Weights of a small GAN.
Training: soap at rate 0.00077, 6300 steps, batches of 256.
Rows from block 5 of the discriminator of a small GAN, named by matrix and row number. Each number is 200 + 30 x the weight over its row's rms, rounded and kept within 0 to 999. All counts start at 0.
After each channel's rows are labels from the 100 images, of 14848, where the channel reaches its highest value: "patch colour" is the nearest of a few named colours to the mean colour under the peak. Only what is clearly more common there than usual is listed. The data: photos of plants and fungi (iNaturalist).
# conv: 3x3 conv (discriminator.blocks.5.conv.weight, 256x128x3x3, each kernel summed), inputs 86-127

conv.62,219,144,237,246,177,197,196,188,227,168,210,202,151,214,209,173,233,183,227,230,212,227,222,143,217,189,211,191,199,246,189,166,182,270,198,185,199,195,228,179,179,263
patch colour: green

conv.160,204,232,177,187,263,183,198,228,175,198,212,217,242,163,201,217,206,197,266,185,213,216,213,223,160,179,291,213,181,175,217,188,225,204,135,196,191,190,196,264,213,190
patch colour: black

conv.16,171,225,218,190,190,144,137,203,229,180,122,185,219,157,198,163,192,231,248,214,211,202,170,228,156,221,195,192,241,206,176,234,159,219,248,223,174,219,171,242,181,196
patch colour: green

conv.111,217,207,258,195,217,193,197,160,154,158,201,138,215,185,234,211,238,196,199,168,236,267,197,202,169,171,256,214,190,175,188,178,211,200,207,218,171,214,214,197,208,125
patch colour: pink

conv.230,179,237,205,166,209,155,234,202,239,175,193,205,196,176,219,178,192,219,204,240,210,150,213,177,170,179,245,253,203,219,261,175,154,167,223,162,231,254,158,176,250,205
patch colour: pink

conv.32,208,195,165,184,240,185,209,170,218,174,203,178,221,216,228,190,182,214,235,212,239,219,196,189,189,223,173,155,208,216,247,163,195,189,153,231,190,250,203,245,241,206
patch colour: grey

conv.225,168,216,220,184,243,163,205,178,158,179,213,195,181,167,183,230,182,169,199,222,150,202,200,190,226,245,178,227,210,194,238,109,208,188,169,214,190,173,137,198,187,211
patch colour: brown

conv.234,180,217,264,165,163,162,244,209,181,229,204,208,221,196,149,184,213,196,203,214,163,235,197,172,189,239,217,181,160,134,155,214,207,197,162,206,169,202,217,212,229,198
patch colour: brown

conv.210,278,198,212,210,229,201,178,175,211,156,202,228,230,219,204,178,201,209,218,193,209,169,171,170,208,231,189,147,241,181,273,163,202,183,184,214,217,219,201,182,179,214
patch colour: green

conv.144,183,181,188,222,244,266,201,248,232,195,187,164,204,202,169,204,232,238,184,259,264,194,194,236,190,146,160,198,242,142,189,204,240,221,225,213,189,252,259,234,186,161
patch colour: green

conv.99,182,215,195,205,198,217,185,274,256,168,151,176,205,172,163,226,258,218,216,235,160,219,224,181,244,188,240,153,217,210,216,171,211,221,212,161,225,200,250,178,207,211
patch colour: black

conv.209,208,188,212,149,243,151,201,173,191,226,194,194,163,223,213,206,141,213,166,186,210,164,231,208,210,213,205,235,161,150,208,195,199,208,161,171,224,201,216,161,242,204
patch colour: brown

conv.174,155,231,223,165,218,241,173,173,253,205,240,195,207,177,161,156,199,251,200,204,165,171,234,174,160,141,162,172,235,218,237,216,157,225,187,245,187,238,159,225,206,251
patch colour: green

conv.59,234,178,194,194,236,175,234,245,166,170,183,212,204,175,176,193,176,187,200,195,232,218,170,166,219,239,174,215,232,248,160,153,203,233,214,250,183,125,231,205,154,193
patch colour: green

conv.116,219,168,146,210,200,217,216,197,234,202,176,166,200,191,208,206,238,165,227,169,229,201,206,195,153,174,275,209,209,220,103,234,188,186,221,203,200,202,221,203,184,163
patch colour: pink

conv.177,201,172,174,206,211,232,145,227,197,163,175,163,246,209,157,176,225,233,207,164,167,280,244,191,231,212,174,167,167,187,173,205,261,228,174,198,236,198,171,129,155,251
patch colour: brown

conv.191,263,279,165,211,195,201,212,190,193,194,201,203,201,185,185,186,205,194,148,234,207,170,205,192,228,190,211,160,205,223,256,210,210,204,198,224,223,248,160,214,212,179
patch colour: pink

conv.39,164,188,214,216,183,202,173,222,209,215,193,191,212,155,176,175,175,251,252,174,191,235,202,201,154,214,176,236,199,189,220,237,195,204,196,259,223,204,180,163,157,230
patch colour: green

conv.227,137,232,252,227,146,122,135,170,255,190,194,171,203,239,213,189,161,213,199,213,196,237,136,253,171,205,180,235,209,181,228,196,211,171,175,167,193,186,188,193,237,184
patch colour: green

conv.78,210,200,234,123,212,184,234,234,221,218,203,226,196,182,186,215,247,193,206,237,211,225,142,225,214,196,248,213,197,228,123,178,179,153,182,172,227,170,207,173,233,246
patch colour: brown

conv.57,155,167,206,126,145,230,205,210,243,229,179,224,175,241,208,193,200,269,179,142,195,219,212,182,190,212,201,207,242,191,121,239,198,197,239,213,177,136,175,217,221,173
patch colour: grey

conv.93,197,175,222,218,212,181,154,185,163,189,185,216,220,259,142,225,198,189,175,196,124,227,185,250,210,231,214,153,176,175,222,210,219,211,242,180,209,165,200,194,226,241
patch colour: black