Weights of a small GAN.
Model: 3.56M parameters, 32-pixel images, generator norm batchnorm, generator activation silu, generator widths [48, 96, 144, 192], discriminator arch vgg, discriminator norm groupnorm, discriminator activation relu.
Training: soap at rate 0.00077, 6300 steps, batches of 256.
Rows from block 4 of the discriminator, named by matrix and row number. Each number is 500 + 40 x the weight over its row's rms, rounded and kept within 0 to 999. All counts start at 0. Numbers have three digits each. After the name is the row's rms in percent of the matrix's.
# conv: 3x3 conv (discriminator.blocks.4.conv.weight, 128x128x3x3), inputs 40-49, a 3x3 kernel for each
conv.0 094:527486601506443464506531521412526512513521490474470533533508494558442538493515497355538530538515416478516591508538466527467489529464502554549449560487507495499548521460493531618512463570498488521421472469499410489451491490519504453511504475497438527537566452472488556529
conv.1 097:500506509492494512559475452514437517580473419634564528567480469556510434483486482445452499447517511494524533483537453469505490493601565473433460552543419548497546521443540525462497530566504516471525528472502513485490494479540460485482454522517546449547516584432498565456
conv.2 091:512483562528554538509512531522467470540557507511495475558457544484459538486503418465509541500523583473542560449462556510510525509504497460545535482479547522534498482492502534497509515484448579564585505550553485499534485446484458588578496600476527502511492466488449465441
conv.3 102:490541487555600503479482497558517529457551497481519504546459522474430576489532473537515552533498529452467484520483513445533506455546505461439493475460480490581526521596499612541502560510505436508408505489496494490521489498521519534481478510491491454430535476513534513544
conv.4 107:529524503485474428493560520490553549491483435457448490473464505492510503504558549549539505536525435489518481488491473499450527510480499473549539464505481504557591525501430538576485490552490483598461432433521455467460524520418529541408549501480497494502541579441498520453
conv.5 102:515509529516509492564529536516541519486445445532593488503475447476486477480464512437466565537435502485520540442514454491483564542513532469478485484473467484442477543488488531538451458505466498484514516537474440440436405472496524479464545499498581522498483532502463529484
conv.6 104:468478510465519433504420504434581446427528586538528447510548462542586588479444534580459536582525436480506503494459449457493490442436517479487526550525452550496480522508479473564485474485423527503390464500555485424425545454485414490523532507486505508520488518572438444465
conv.7 103:478545540498438506491490514511503489537528419472485496577422515417459510491466498544473581442513514453480504500482566522490488495537522475467500473539474457498483535505480440555489528492547490516465594573513512486407535443522512472466571451504509465550503480488518520448
conv.8 092:485485445470477465494477544453559502442486469485502446452559569507408423487527491553502483459465503525478487434528485430444442491457427569579526451560452535538533518456439461465470422492541474520551525510545509497525501519503560445543483489479468501562495541523490507480
conv.9 108:463506489533502586532564494550467459529536592487524489471444473463464548407453405482537501434495501530563533487501540496529515491472491470506515483507497489601492545497490478434457453516472469439492471488500438488523469464555439496502523543601586532445405487533500456509
conv.10 110:466451527496482528530520468482458485465472549525539439436536481473469495488427499526467422508527499483541522496510502488492552469537458450477529478518553585447529496560466516536485465488453514499518518563512472561495507510432486519562518434443515518480487508539577433500
conv.11 100:485497455467433511491403544452469591454451507535476523487510501493537439506508466414551557428552517458492510524481517535484478475545522502555486519542445514475522540509549532449474491466537511568564494481453486522547472474493417467462467500498553435480455504522547551430
conv.12 095:534446495438504462439520448489506524462470493432469462487597514540486492474499482507565504490508525453510460469589505548570507539508506522492531464467401505482443584533492524440555518507454540493513482486529474625511528438497466415397479533471458454492568543581493460466
conv.13 096:479474500486434461521547457455440459434455483536483486485480518509452492463489546460515518538528455543437474495528489505523517491542515485480466475494499451533485512513499510493516466472475472525500495445475479434461506539487518517462487504499504481523504494498470469467
conv.14 110:477424562508543537489522491501500556562501532486516530478476568508529515540492452497466502527536490467493496511443460497421460476506431533489554502473407505495505466528468490413470500430481476519464560517465499451502482480489491537522509515478522498547604508489500444522
conv.15 101:505429519449474473485517547539578522502502496447482521495536413497461533420483516513483529505490531495584564473471556485525542478613431480544493441466488504480474456504481515515482469514487505451505508576512432477464450465548506452474565510457516465529520467513493492482
conv.16 096:459511535453443491448522484489510539536486518545521481434530512534527491480492485436471491454510462507466505539524536419525499520535553514506532484494495444442501503410521453490465448488489536524486433424489510469500492497420480520542551534530548446558536454532485449507
conv.17 108:543568498463532483482465501458444490498549468496527491521486510528488514436500520422526541523539497411470514501524522579521474473563484497522482419518550488438495483551544545545525507556560500508465480548470438469511573491566528491493498484474511442502476504460487452530
conv.18 091:495450482444487543563464528489483498486486439495488503493460547492531589510498526496545499498527490477453467476496515510446568462532541589486509429461445519521533436510433535506493463536497448527472505550411497502471543513505595568481496565453542486573451535548448489489
conv.19 110:451551517509446497493495496524541550522485496471471475484466525472421526550516446469567501570516610492529505495542528494601497486480513496467453442524554509513497495538435470513529535595536542521564534429497461533482553514509540464581491530534437562430465468514509477432
conv.20 100:509537529492530488504465536498551518554489482515512484484457446574609445471527510528475499559501516469458519576491447519466467450519419516513566457503514515491477515501493538494530499558489541506598491487542491595357456508503517502491527497522473570481598531478596537431
conv.21 095:502514533532449477442504565482558455538573491565521465486484513533508516482506495492517541520512515550568485474539477457521416521459486556474455522480513483491529466455463490466458495425471564514512535449564507488535464513517526510428574509533533578491514477506556495446
conv.22 103:479442554446497555455456477492493472467443544531473497510502492539534545492533502523537491487568457469564587526521484516500447497560495466594540512492515487528467486469424555550507455555530532572482597503450481520510488373467523464469600431403459446448492503541497494465
conv.23 096:519510524474481523502559513531497422533584479507536515531513485468466452526517493555516492510497494474419485487528480542495500491514455520516506452484495473503527506432471526462478493487472431587503437577535501522494450456517545515404545425495495506520505469456510430462
conv.24 100:485558435493541504465558524478490442447421469487503519521451562500540541509504500444486480502511600523512474549445627499485533570529506460553522459485514533520554477589487404478602450466544481473445530496441522456492506516511462500504503489444502514453505510455443520428
conv.25 095:467497489530423528497467443472475530519509487449524452445475453515510558487580499479555506468444451390562531503525502486467434506450568503487509504498482477466530492434497531605537480463481495467524611436486543487540472518522463567579510504462422527511498508519477529488
conv.26 101:550438522481428536478477576482529489445467494459527483555580517464499524545444521511461518446458425531518479556515527477616558555479519528493465572471551588480515467465550513499571524558530501530490460481515532505476461506494499526539495472487504487457510486500560522490
conv.27 097:506462522536534508479562498568595510521528506500515480461493477487495519502467465476522492469520496427524482473405492544501482474501442534441511535519525508535522522563530430502525503506481467497513466473503468518490535542450508452516408491522398445409580544575544566485
conv.28 098:427411487436425468488528458435468522541508507467509447488472457519565508480432533534525504474540485443508462528488533505546521460470546430402454469492471555495470515535514531513491487502555458431523588561513570507467515538529562529524490475532462439474458509453538433469
conv.29 106:478491522458436448552442477437464500455521486466493431515454567552606427454504531454407468526519446456506501502532476578536518521459555538489560497485517510465505500502421531439465511500545543531487522440497532579531504504526487529539536542506460524449434480454488447515
conv.30 100:499506527495499550559539533545546545451526441554611447506461545466531462538509536493472509463524567514474484482452493463494427473555542485506484521406435490436396504547522486445451500561463492497462465463506485561538461478554534477435498462523523491508541533544508503505
conv.31 105:502521550586441492442494515484508491607496495483485494497547481450484539531489570534517477476529479518451527511476490521465463496471524448447531522527478461516500422539498485526516498517476507368420512423462506501516510414547536452492460466452501582527453549523568481526
conv.32 097:451466502506506518529465507520577498478495479500479493577535471443507391402424439475565508571616529507580523499452497523475438506495450489463479444490467523473471431491551474520527558466472503511476460513515492465438463436493414492536533473484550477495534462551469479509
conv.33 101:490474468521533485448480425502515517446533450505529587575488581614570582481445526498477464509472551495526463513554545564468462463465528446536430457502411474530507493478439522485490478534494560534527462539573466493440464533511511452550524493448508539509486431468428457423
conv.34 102:485485487468519548414504510471438492552506514507510542517516437638597514562487463502460496524489522525523476475579450535482454606549564496439497610461481489475455480473505528450454557471455501468485488518487530519473454491431429485528478492514564492482534487432518451469
conv.35 098:499463492423493433485469423457521518543554525475524491546504455484513553465475544491564479459467494432473463501495477484486442566475504496563484479545526445553573464477544495492488471481440468553545526555503442492492489498502529473568518431454574544454563651514518489491
conv.36 097:509507532561441503489519511565532526487471483407457468474448531482564451509484480497515513485515493484497566535476460459468469503595532532492529512540437620502595469478514495531474515418526469481479541546524485481566482583486510548491488517541451501489515541432519551451
conv.37 092:501553520495557464527495490513446485436465519424472444527536481578524519492521479525456451456467528432533451502435507472477481599559540501488531519528480509486487456520544470494551507549473536471512418429501537513494546500469507524544494498500478483541406458502512514457
conv.38 105:449568588509529425479497475468566562488515523513487470515518447544494561445503477554544486400514532483527535483476552546430461450498517442419448500485493496568564507532587541481476489467464475493561465464505540413518468483489504467437517508530515531492476546493542476506
conv.39 092:535504527565574482562517502490482519524425459461492422490420471557520539534532537503518512485553520456461519484533478484486490470512487462501524502514467518491487482492550522489482467544509467533468548564497546456570522514498520501504549530544520462447507533465467512484
conv.40 101:501511492523532473492478485440478450491564620449471453492491454489412460440488533531522485511589503472499511510485533484499511475541487541448571446474474476503554496493539479507418462522578521476534527562459524554505492517532432558532495455492534399558513479531580463566
conv.41 095:509561485438534490501553476501508483534420483445468448494411492525461487484517533466551468489496582475481517504424506467514516550480596515478481506465450483618504479505521456472475490521425508526475448573498513462504568470516508496483495510562425452559535492502490461514
conv.42 099:528450476507448486447457586526564454465546538467553515500515442538507428401440479491506458471474445469520515473456482562541541485524520552535505546497494503566524540456521522533473454542487465530438498473519523472552554512469565527523557492496513524415457557527422521458
conv.43 094:506462479485417463468448468470509463498499555498526462505474539449516530579462496586511506448464476484471485506505488480518437456427472498464455576500497520447483463463483556481548479512466585449560463494504447534519522460467487407539488518400501539485460492419482484464
conv.44 102:480486539491546503500523495549537501552572520424540483518472401440576362456522537510493516547529566451523510462466474450483469465520519502477534473540467542495497476530493588495419537530490507485590488559479523505561500533479516504538491556537537469486574493541518495491
conv.45 091:507552408543526452524482473467486498512501466490543574525469530516477470517566586489475446489555456486467494516554548498527559520514522440561498490566548505521436449535505425491445542496515483534502455497496480491581507496515456474577509423473455449509437492530475489427
conv.46 087:512603487507455448510528483480527450418528485559573490519481539466438563452537528434477612479517574546551500572440513489490494540523513520555557465516604451509505515537464508476466455488498521480479581511514451535516459497503478454503565512462495597462617532491535536519
conv.47 105:523536439490487532503547556500477468487494517450548509572524509527500520445477534483477496527531458506538662488477489473472457503495490510559450462479498500522449529567460481528491463533441493509548540535551512532500517449469461481534516500512548444515461467551500542440
conv.48 110:586468497488466450539496491535483549544580515496477515525467439551536540501471498431534519468478500503538512565480555439492508508467494541519545482516495564447504452535524517545487533474495481419447440541418438467443493498571514450461483444546470445512468513432595497459
conv.49 115:489527452509504530554523498500531468468487453567399469515455469503463545539431473518499597449482516498508487503489496521519524442478501466500516497537474466445497493499517600622565496554541469511482577541539433522472470508445475445550510483482534484472445546400494511478
conv.50 099:463478498476607510501595550478556578534545492492439484510432493511465505543490433530512536476538509524522502478498535459560446477533533523490458524543453505546498554493477504524549437454504454491539483547496520509517501440491512505467534434532436433457446453416470540525
conv.51 093:518525508574610528537481490488500473548543501507493459432532501524542496449460477460409570493515504504513527496548524507512455529522457455473491526512465470484458473487493399578533544524536564562539496502570557561573452454511435563518492500518490488541500515555507501484
conv.52 094:531535522552484520445461572501461525466497537543571558493436453479514491461582466455573436400507515531522448504526494554459570554474489477528481530466525465550452435510479417455521500446455397448480483502449472498500467493483432524566508510478548446535489461510569569511
conv.53 113:444471458520516503433505484449494433528516522545533518464564452587516510494560456482493519523439530452480461526476505543422553521514519513587504506548491519474486485473499462506489461494567562590524487446518526564486515569551511509496468576502467582461496447442479520483
conv.54 093:498524501473451589548427500500437511463432518539513498608583536433499460488550490473503444530492406545544448474487515442486450504526567521436546460473557476509466541534563480550492553508464457542533455526515502517484570501493489499439511470458499447481558531531511514498
conv.55 095:554434526540526511524512563598464493567596531549502511440508500480504493541455497453491505493592525496506498487491506544537530475485458382450486457512426457465460479544519434516508529568543446519520473545462523472513483495485581562485589547508508492536524555525468494505
conv.56 099:534538477470452462450488466478572521531491546530609633494498435542443529414560445414534398488543547443568444471507493459494500480577520496515495489539530449532525495480443527596462463496529574539560568432508498479497485435505513514478513450482462520547515575606474467463
conv.57 094:457497481529502492516547467497509496479526420557602509547431469533441529561473555450446526509505490512532558523493537530537449502553478539447461470535473450448363513507448462440551460523500511513431499521528514533506547548533498461518534548469536499504459565540487530527
conv.58 097:536489477389492481436435427484438486422508500461501429567507485556574516518484523416544485504488583438540437512523515516560535521557505504495500502548466506473457477486511461509524549451496512505483467529509454435453568596536551473530549472579462539535448477485511463438
conv.59 093:540511523514509525573587450489523464466416518513511569523507468451484554485501516475549461512475510545484496517516477553510525474458452507525552447523562531471469460467412454540568457455470493481466514504503483541461530545469496536546459465531569478561479490519490507487
conv.60 106:499523469505491501510502458501537473509500557512470524469450392514473424474464491457487544481528493542501499528547456512592392431528439508460496502429516551599491496492522455444508451533454520495498480462487506462477524447530543500507454556508403451536558455459494472485
conv.61 122:472533473472475490499506435477544566469530447555516559533581553549560463512430514447479476494464561453542466481446511453521496478480574472528491586559474488521472505551541494471497514565476494530473508538581483475525467428535484575393578431480491525472466463483527440521
conv.62 107:595449486487488547457576508494454487546564482511546512543523407490521538524477526402549502521554496477473486507567492438407470501500501555448547490501546534472497465527532488594544519438442449422451490427467496502505524516475434473555494484477558450445526433568552446513
conv.63 101:460469496499505533550480484475506445467546442499496511493535551456506505491598467481483465563449439488529361483533528514521514507566489510436463500440504544555489491518497451475530471510550444477507541579466526503464502502489503460525511522480513470537508478427511457443
conv.64 102:461515567505550422517444513486467486513490546521451507433480471519542581586520477497511544464462529557533536458558470458518472460465537488460457499486594448468527479485447461496458512487556446508466451501482519456477548498524419611499476539546507519488426478531409463563
conv.65 098:572473486465522493545524502436494513476474493376513576501461476519483491503537439502434548507467549544471548550511459479451491501483537521497518523547432513557565443457515544525498514559537535479454483595477491455459556556542461498545466604507481461413526490511455548475
conv.66 096:464504526459503549486490502464612521517546514465516415466469547440506473526531514539462479493538466567538516476538480453531472487532502552399550550581475534509502539503595492511499532486477468508424478445462495519483475514542476524543530525576519538492497476469474462484
conv.67 097:477530478531498524507495549528501500464603494472457502581444516552508519483465490523485457497516450453480460459496628424495480502526564485531517502483566522538513492486435454512466472461452508452519450482516538470559470486468415492554493455394495475553545460457497502483
conv.68 113:443598542506558520532563468490468501415552425476481509507524486445504499542565501487459444510581527487587457523573428504535423524551479482478443416588464449462477475571469518430445492567546482457455507531486463478444528490520513560417543513510516536465574407549525479490
conv.69 099:461563543436529519441496489491550551531542530469532496502468420475537478456462498492502491531492525447481496537545512484486482512504469455473503527434496564505494546446488604524535491463519501568513521562482418528482560472472521462538461606531632535508523597500500620517
conv.70 097:542506520488552510543519572512497471541467530518517502452492516556433479543456477591491496492484559576454547476547505456552491502447498565518534489468591492492522465521465528488462470513494516566493570521449453551547489457500542484485509503504547460470478462551509501476
conv.71 102:530497530467428449478501432521470449431477471514570499482513530473520484516490527411556472515494484527512464470500486569548572531555462572521416502570485488497475533501483464470483510462413510556412487489490508551452501431557496560527495479512492503505511535448574487532
conv.72 114:511486626536526494492493464504441497493527474504456524472489461465434591535521460486502503473568468463464515491524529521617487477478459530537531521489498548553475472488425537512513440476433529442496559455489477545579458571498466451518467556522446499490523511455470486507
conv.73 101:512525559549551573428425537488504507497517539525517513536510505567528482506528544444516501482493484618590489525478466479506552423583482507440507441553483494472522543434424508509491445510491477498521528470515465484458551616465479478514493432493499587468473461509510576443
conv.74 100:500477518448524535446477453527525528465491526511611492544500376536517465498425427427557413507481461481565529535468468461519487545501485551555510528514507530462490499536410541542508487509519480474486462544527448494485544454470497456482500462502467502456436499497431519514
conv.75 093:523555489559544470485542478467491491429482525452522428548462497498560523475569488496486434508540504527524479433538499500599480538511417485513576475507534526485529526543471486477531463484514439542509380509485466460507420465499511448450508465533428580578544588480488533506
conv.76 106:558510568523484482485483518520449511604493570537460452510477531445484456556418532459479462558525501551523450472526463501571519523467503493421488501452406487504467470579475518439539493490495536531500529423527470448533484541457538454493552563502471477526457515436537502460
conv.77 092:516431553535533544485475464476456469485507496514487524514424406525469499470511416520550496466510487571524485531516481582498450496469468502536598541493444476487526470461530549478474503472496503587545485514512555507457406534564513427529486475472514488496517510411476526487
conv.78 109:505476545529554599518531473560506508478521467507506537489463481508491541456494447471540560506530517577489490519476431446511453525463513544494469442404507550526468511482460506487499526496466495468497527500465449558519496528473501376522487564468535544481515545503522482539
conv.79 102:468540493449538508509433466443469516472547540498511511486545514550485428561522577483500529449526542520436525529541516442521471515579515431479481529441518447538480534548487459520474468562425574531547525499465506560551574507518480508489552475496478445463443523542502506439
conv.80 094:480436489460486494464475502491548493441470508480519557493564525528425427460484474574508567539472513556551506429468506555549550473553564488436566491552530521512501567537440494509573474464546549557501472504449513463478426458506500545468418479525463485542490536476484462464
conv.81 093:502499522507458527496537477485486509512523473533546499591458551478431504469473490512479491528448455494420542487428548451476508442505489467445497516500523497390465432513476541470483472568522563526444579520463585501500497476437546501517556399529521540435578565570493624515
conv.82 103:502441482523503538496465495462564501478557421531533520484480496501558496458477514463482534467470520543467534462521517450521492511517513452567488453570460577553551395516513549489548488485503490519436553552506507517549482478438563462529478438441547511432595511516464519478
conv.83 104:425463505505445514490538489472481477512499516500454549575494545473493460523508469424488510484554552462509547503431518455471475483441535514479583538466557538474467524532445442443491467467578502498519507476483553458448613536527566483504560482488554528473532502486517548500
conv.84 102:465490471528551533466510522421472521513520468513467440579520507453588477480454532514523484538470461518513537451586522585480517476530553451477558481552490556511572430480524589429508534512447468604554475566525551457535432493448538496609457512551503471494475528571483471546
conv.85 105:417489556502556520449447549537602562503507468525479560543559569551568509483462537478550453537429488472529459482494508414512495452491510505473445488436397443461477512474520582499567508467482504474521525469559475540513533528511549548535525460477536487482515533445486472548
conv.86 101:444528451516482525542519500495532492508626575442421497477537470491424480492571468521388419479490525372475446531533516450531481515528522522469530473577506435517539474408416526484486483571486492527494471481529527492485442543405428474453500453554474575463521546434518532504
conv.87 109:498516558558549562571539514484510442439605598481527482527439543522485527478567495433503595471534561487511458520479506558504565470516559491507523424546492487528529438529546513584519518563522498426493421444519442441527519474515608454453532516573483544485442592486513558551
conv.88 094:448547503494472475462510503478464441479440525396415519497451555424526544536421483489547488476516482491491467537558576553557446452528447530546535494461543422411427526501587447538487469465466482580506479437475523553543512459517518457437512500440468483462556529419541520544
conv.89 110:529531465492483512469509458445476531491464509514520476536569475505539462435459551467467545504501454485520538542569482531557451496552472553523592435490472520496523479558509487535532504461521501517454456475510475501495487470530435493526426407464514544408476551463459498536
conv.90 099:494532468452424453476501422537475484482466413539592559465577523573583521497558473445529482474486462406470524503408487539512503500507472530501544420437452502535561490467518609518526483493467571546559429507535480450482554502501593521550473455458468517492513538488443461499
conv.91 094:489535469548421437583558482482525430537442494477501496553491480497478468463575461489530513464463446530561469497529516496523532540529487521537502496524525510476426485505534549477470491454550444534447493538528480520547651516479503535545510517504506503469566528512485463568
conv.92 105:532559524532529457486459546516459464413509527513540447430486513479577441536479455492559466500532495484441504499448525493432517429552403451487475500531504441474411453517456493445520479525527488457451534548520588503537526486519540524557533488491489452480558468539504506460
conv.93 100:454519535477504534548553540524530550501556504495580500485525424479471476452499447524528507541427456509525520461552474472482515480603468478560447427561448440430464486525523520560527521533450547600505517473368499484486472427477410527480521397541508544490470574461518431485
conv.94 088:526442465509442449512458532528524517547537563496473540436566531465531466508512562554520493441470449548503514408516477452489478449474503584552460587474483512503494535556496543475422491561448463586512489468469481469467483497438514530505499441467488481506551530478484495558
conv.95 094:449512510454429498503442477460545437389524478543443482523532433542535481432466468581549484459586508533481483510487530548448542550534503496539527514435516477521498510512506427455487538495507570530462479471519524511508493519486466510491461472466512504543479467469517498462
conv.96 097:480513443501526467434514476455534526496527566515518473480486487494509490464523497505542529506557448440539484505484465430521544532478501559523518504551460548562615523512486491457484494466470537457512542459442415544467502568546509498543441477484413501463508514559470595530
conv.97 090:495510451490581519504540474480549456513546472512555444564616488573457452497478498442486603442469528423488563526463521460481499481480424466484512554467513499465468477573473450444509502484372404435453432474452497539490546477515514489564500515447535480562485532525545408509
conv.98 099:517488519487487460453500539525475554502480451479466558435509473513459470492539540496487480543509475517460461492468518456471564440502498516421474479586490579520510521505582494467446493538458424575507446536459535493436489521446558460465490501486544510547527494437498498517
conv.99 109:544511520482520586489506544497518447470427489504478516478475598518437442480437456473486556488467484535539488435515457498517452500531456469429465495450473441482486513505458531469520493500454462550529433579495530530498534574525579507439501481524529485504528470586543458609
conv.100 101:508551529541514453540460476430528522517468443440540520476422404511469457526534434526479461508531510497507521488483608496487522472490483477485565423442507485511531455453545489538524454465458530531518542548508485497495514455526560563505522533495476451516448479499436476532
conv.101 098:487494479457519502539482435430505445477528499500557527491453489530488510455535484460432599555464446511472548531471494563531462517534478508500470506481460527534518493549490533533556465462491527530471443442502506443472498448423488461526473537525475477486493593446525577545
conv.102 110:445452468473536507477497451473507467472549597516445441459538509519532466589520460491476452486415525440485497469480476488520472460497522483377466542538515424542486520521481400488487464560510495543394538480522589580506533494541537484492462510612546501510512488498486579491
conv.103 092:479463513471535503501477503482403417473561528497458515490532509599495542528519570511507569480510569493586466521477469479513481506560553453456538467553515469452573485520515448532567486503473460565532446476553455486525487513483523587414491416474488491544493453453474493534
conv.104 090:533496498507456459510478461561544526520448488475484539413444381525486502431479447505487502493481437506522551489492467432539495505501482536489533422531432485517551488510480470469503419479488437486478571480468597485526514514552494516538616545554544514529507398555487485534
conv.105 103:514584544558563534529485520465493493496454530451481551490451480497565501535523534540510456520481526509531482479435444475565445452534511516570502547489440487490545471506498616555492537557487504499449486513475437528477490498503524455568528525562517458472530494512565517500
conv.106 103:486461479507495470483485432533516481545526493517483484469542506483463477468442446503539504522467487479552547572490555576454537442503547558612604487476432485475484481504463563493465512461463499486415445510441573450586471521448492466493491463532540541457447507497476557564
conv.107 107:477459547528535536499487474466524489499519516446479526505482476496532534488456475424490585486497499475562451466504511492454492512586473581531473491438506509468450556568502526538479544510487459516546520504502511489471448511522459513473488504420474471539449602556516517481
conv.108 103:507554508468567511597486553469518517464522441462410460469520435507519415474538537529459476483497462510520500520442461507492473493448476508468491493525474545511517451490525531509411454462544470499427472504485518483480521525566457536471531418560499489477472528526525511435
conv.109 096:486582438536527432500509473556598524474535528517590493431514448467554561506491596530523558506569464507572483461505443552500497497532413524446496467496458583499548521505456503510495454547529537454484488446480520570517460444571510499522479414490544473482518551493444538491
conv.110 099:427533548458556580493510512510539490530526522470483510461453443471518490520501557536497517496486461489526496470461515447445431517517522514477546477509537473520494548498538623541587510499497530496496545446552517500520529375494466460520466496532539552442554487467497498556
conv.111 093:478533560467559504488541543479527483457497477494568488430508547511438496511467489521552538553443535475520485487451481428511624532518509460527420504477514535511506504554512485616545490484481541480507565472525516505525534458560522484513484483502503428436510497443512569505
conv.112 104:517533542512447481462476515473508462545567592520528503509456519451508438520451442480462473495486520445415496477468442544557488462516459492444523569498558508504498493451492380502500472525439542503451475519463505547477493513530495446509519478488507551477521521463487482594
conv.113 103:547424529476445492503508440534499469504455456476508520550445455462514529592487502538529487460481451491480505472569545484416504547510487419480533472448457524505433469481522517522555490501524482484526484515494496560464539491509453537523480463503507441461463472486509495453
conv.114 099:511475492491449458444481429543464552461436488534575512499512440514524552510489434526434467576516498571535474538534539445498512532555489537520429523540576574496500500417518463443521456413455543395586559538656501538564414559441422506408510542562512528450479481519490479510
conv.115 095:501459434498486490499425473560512527559471482490542507513446495449462494526522541475462534461450489494460445466562464491448480537488520537542575460475472542463474466421442485471474495452466497482516531551515505539493453516548561561475508488483541412585531472459485477494
conv.116 096:516472458521528445558586485469524464487602528517499446570435521572562540504581495502474484503453454485478543578528564435468494505521556441537504443505518585475525459523535521582581484542536455525471468539555474474461532492464504432471566512440539527582437478525455517498
conv.117 103:532512535554488508569534490473537452453484402459439497518539460441472569524579476481460567498566576551529512495511547481555465477528461501457472537546472520443516505529545490534481457497520519506430487533514516568428503513523476480565537467477493472492490452493541448580
conv.118 093:550575505459528448553555505532519542517508509487482519513464499461478451504453502559490479510472546530573461438547481559489573512468485446587536589552428492504559488554460516603475462463479554583555543490488483540557527504533582565516558479529529491584499578566442469488
conv.119 094:524494509512462503516460422495435454510473560443516462518518469579483508562447490500519483454448478488446486537480499511510472485542471548553543499518497462474553483436446488448466485518608497563513482461466534512509465493538507555455479526437497498430497523490522476560
conv.120 107:525425513479504467514510474507500495482473531469476528487498543596431510419481532497508522526507465560490512524492526467497518509421527434522524456488558524464484524464535475454507509495506521531575476478548489481485482539440510549563516498529444463429450491446492491460
conv.121 097:479474557501479480499523497509598491473471468496541500513502518505561487520427429493514494457525483511500471530481476485544483519571541482512539475469480464473536479545441531528433516574471488481388484503551416542513461515480423522478475422443426573431537408483571506539
conv.122 093:504560482579558578542473482490553462534490484572532580446454424529531501488551506519472509506410509495522495518522451517461538475508501504470459538489485502402512507502517496493435426454490485523444530528508536544520445452463508492482511510407477530528442478523443483497
conv.123 085:499467518452530506537558622488582570502489411487482490449468451531551569478492483537534569562544452491489495473538436472496446536605504513581483497564495530482550520507496451584457489540418488520527474518515469465471470590539467546493468471527499522465520502440485506468
conv.124 098:492488493496507524515486484552501540535421495544547499519558482501574527519544512481548483450477444453506491555516559476507510538581554564541493440522507508419472495496478502465486477519417507536602521524478443445452501500475530428501546506547452601546526574582448578554
conv.125 098:451471511472536464515515560501419474473482502477491507530550534546548527525405482546502491488478478512485487541444474494533435532506558489493508504523538467465533519479482509554476495510426499472478517545550586537402410460533558496481571522468510513463383455474504414513
conv.126 105:483514500452478412521508498536565493497547508502414525486527501568461570488460557504470470523457491470513511445485456497494518603517506497501465492481476448459536530452519469595491510516447482545562473539533456497503527524452480512465486567570421501521453441464497465421
conv.127 098:383456456515476455507520490547516502447546492529518450531483527473517490523538493467463496553537539524532472567510587450553405508520415479523527490401433495495444537518480494490498475506480411492452451515476565507456445477514464468473567471416483536548542565495476564588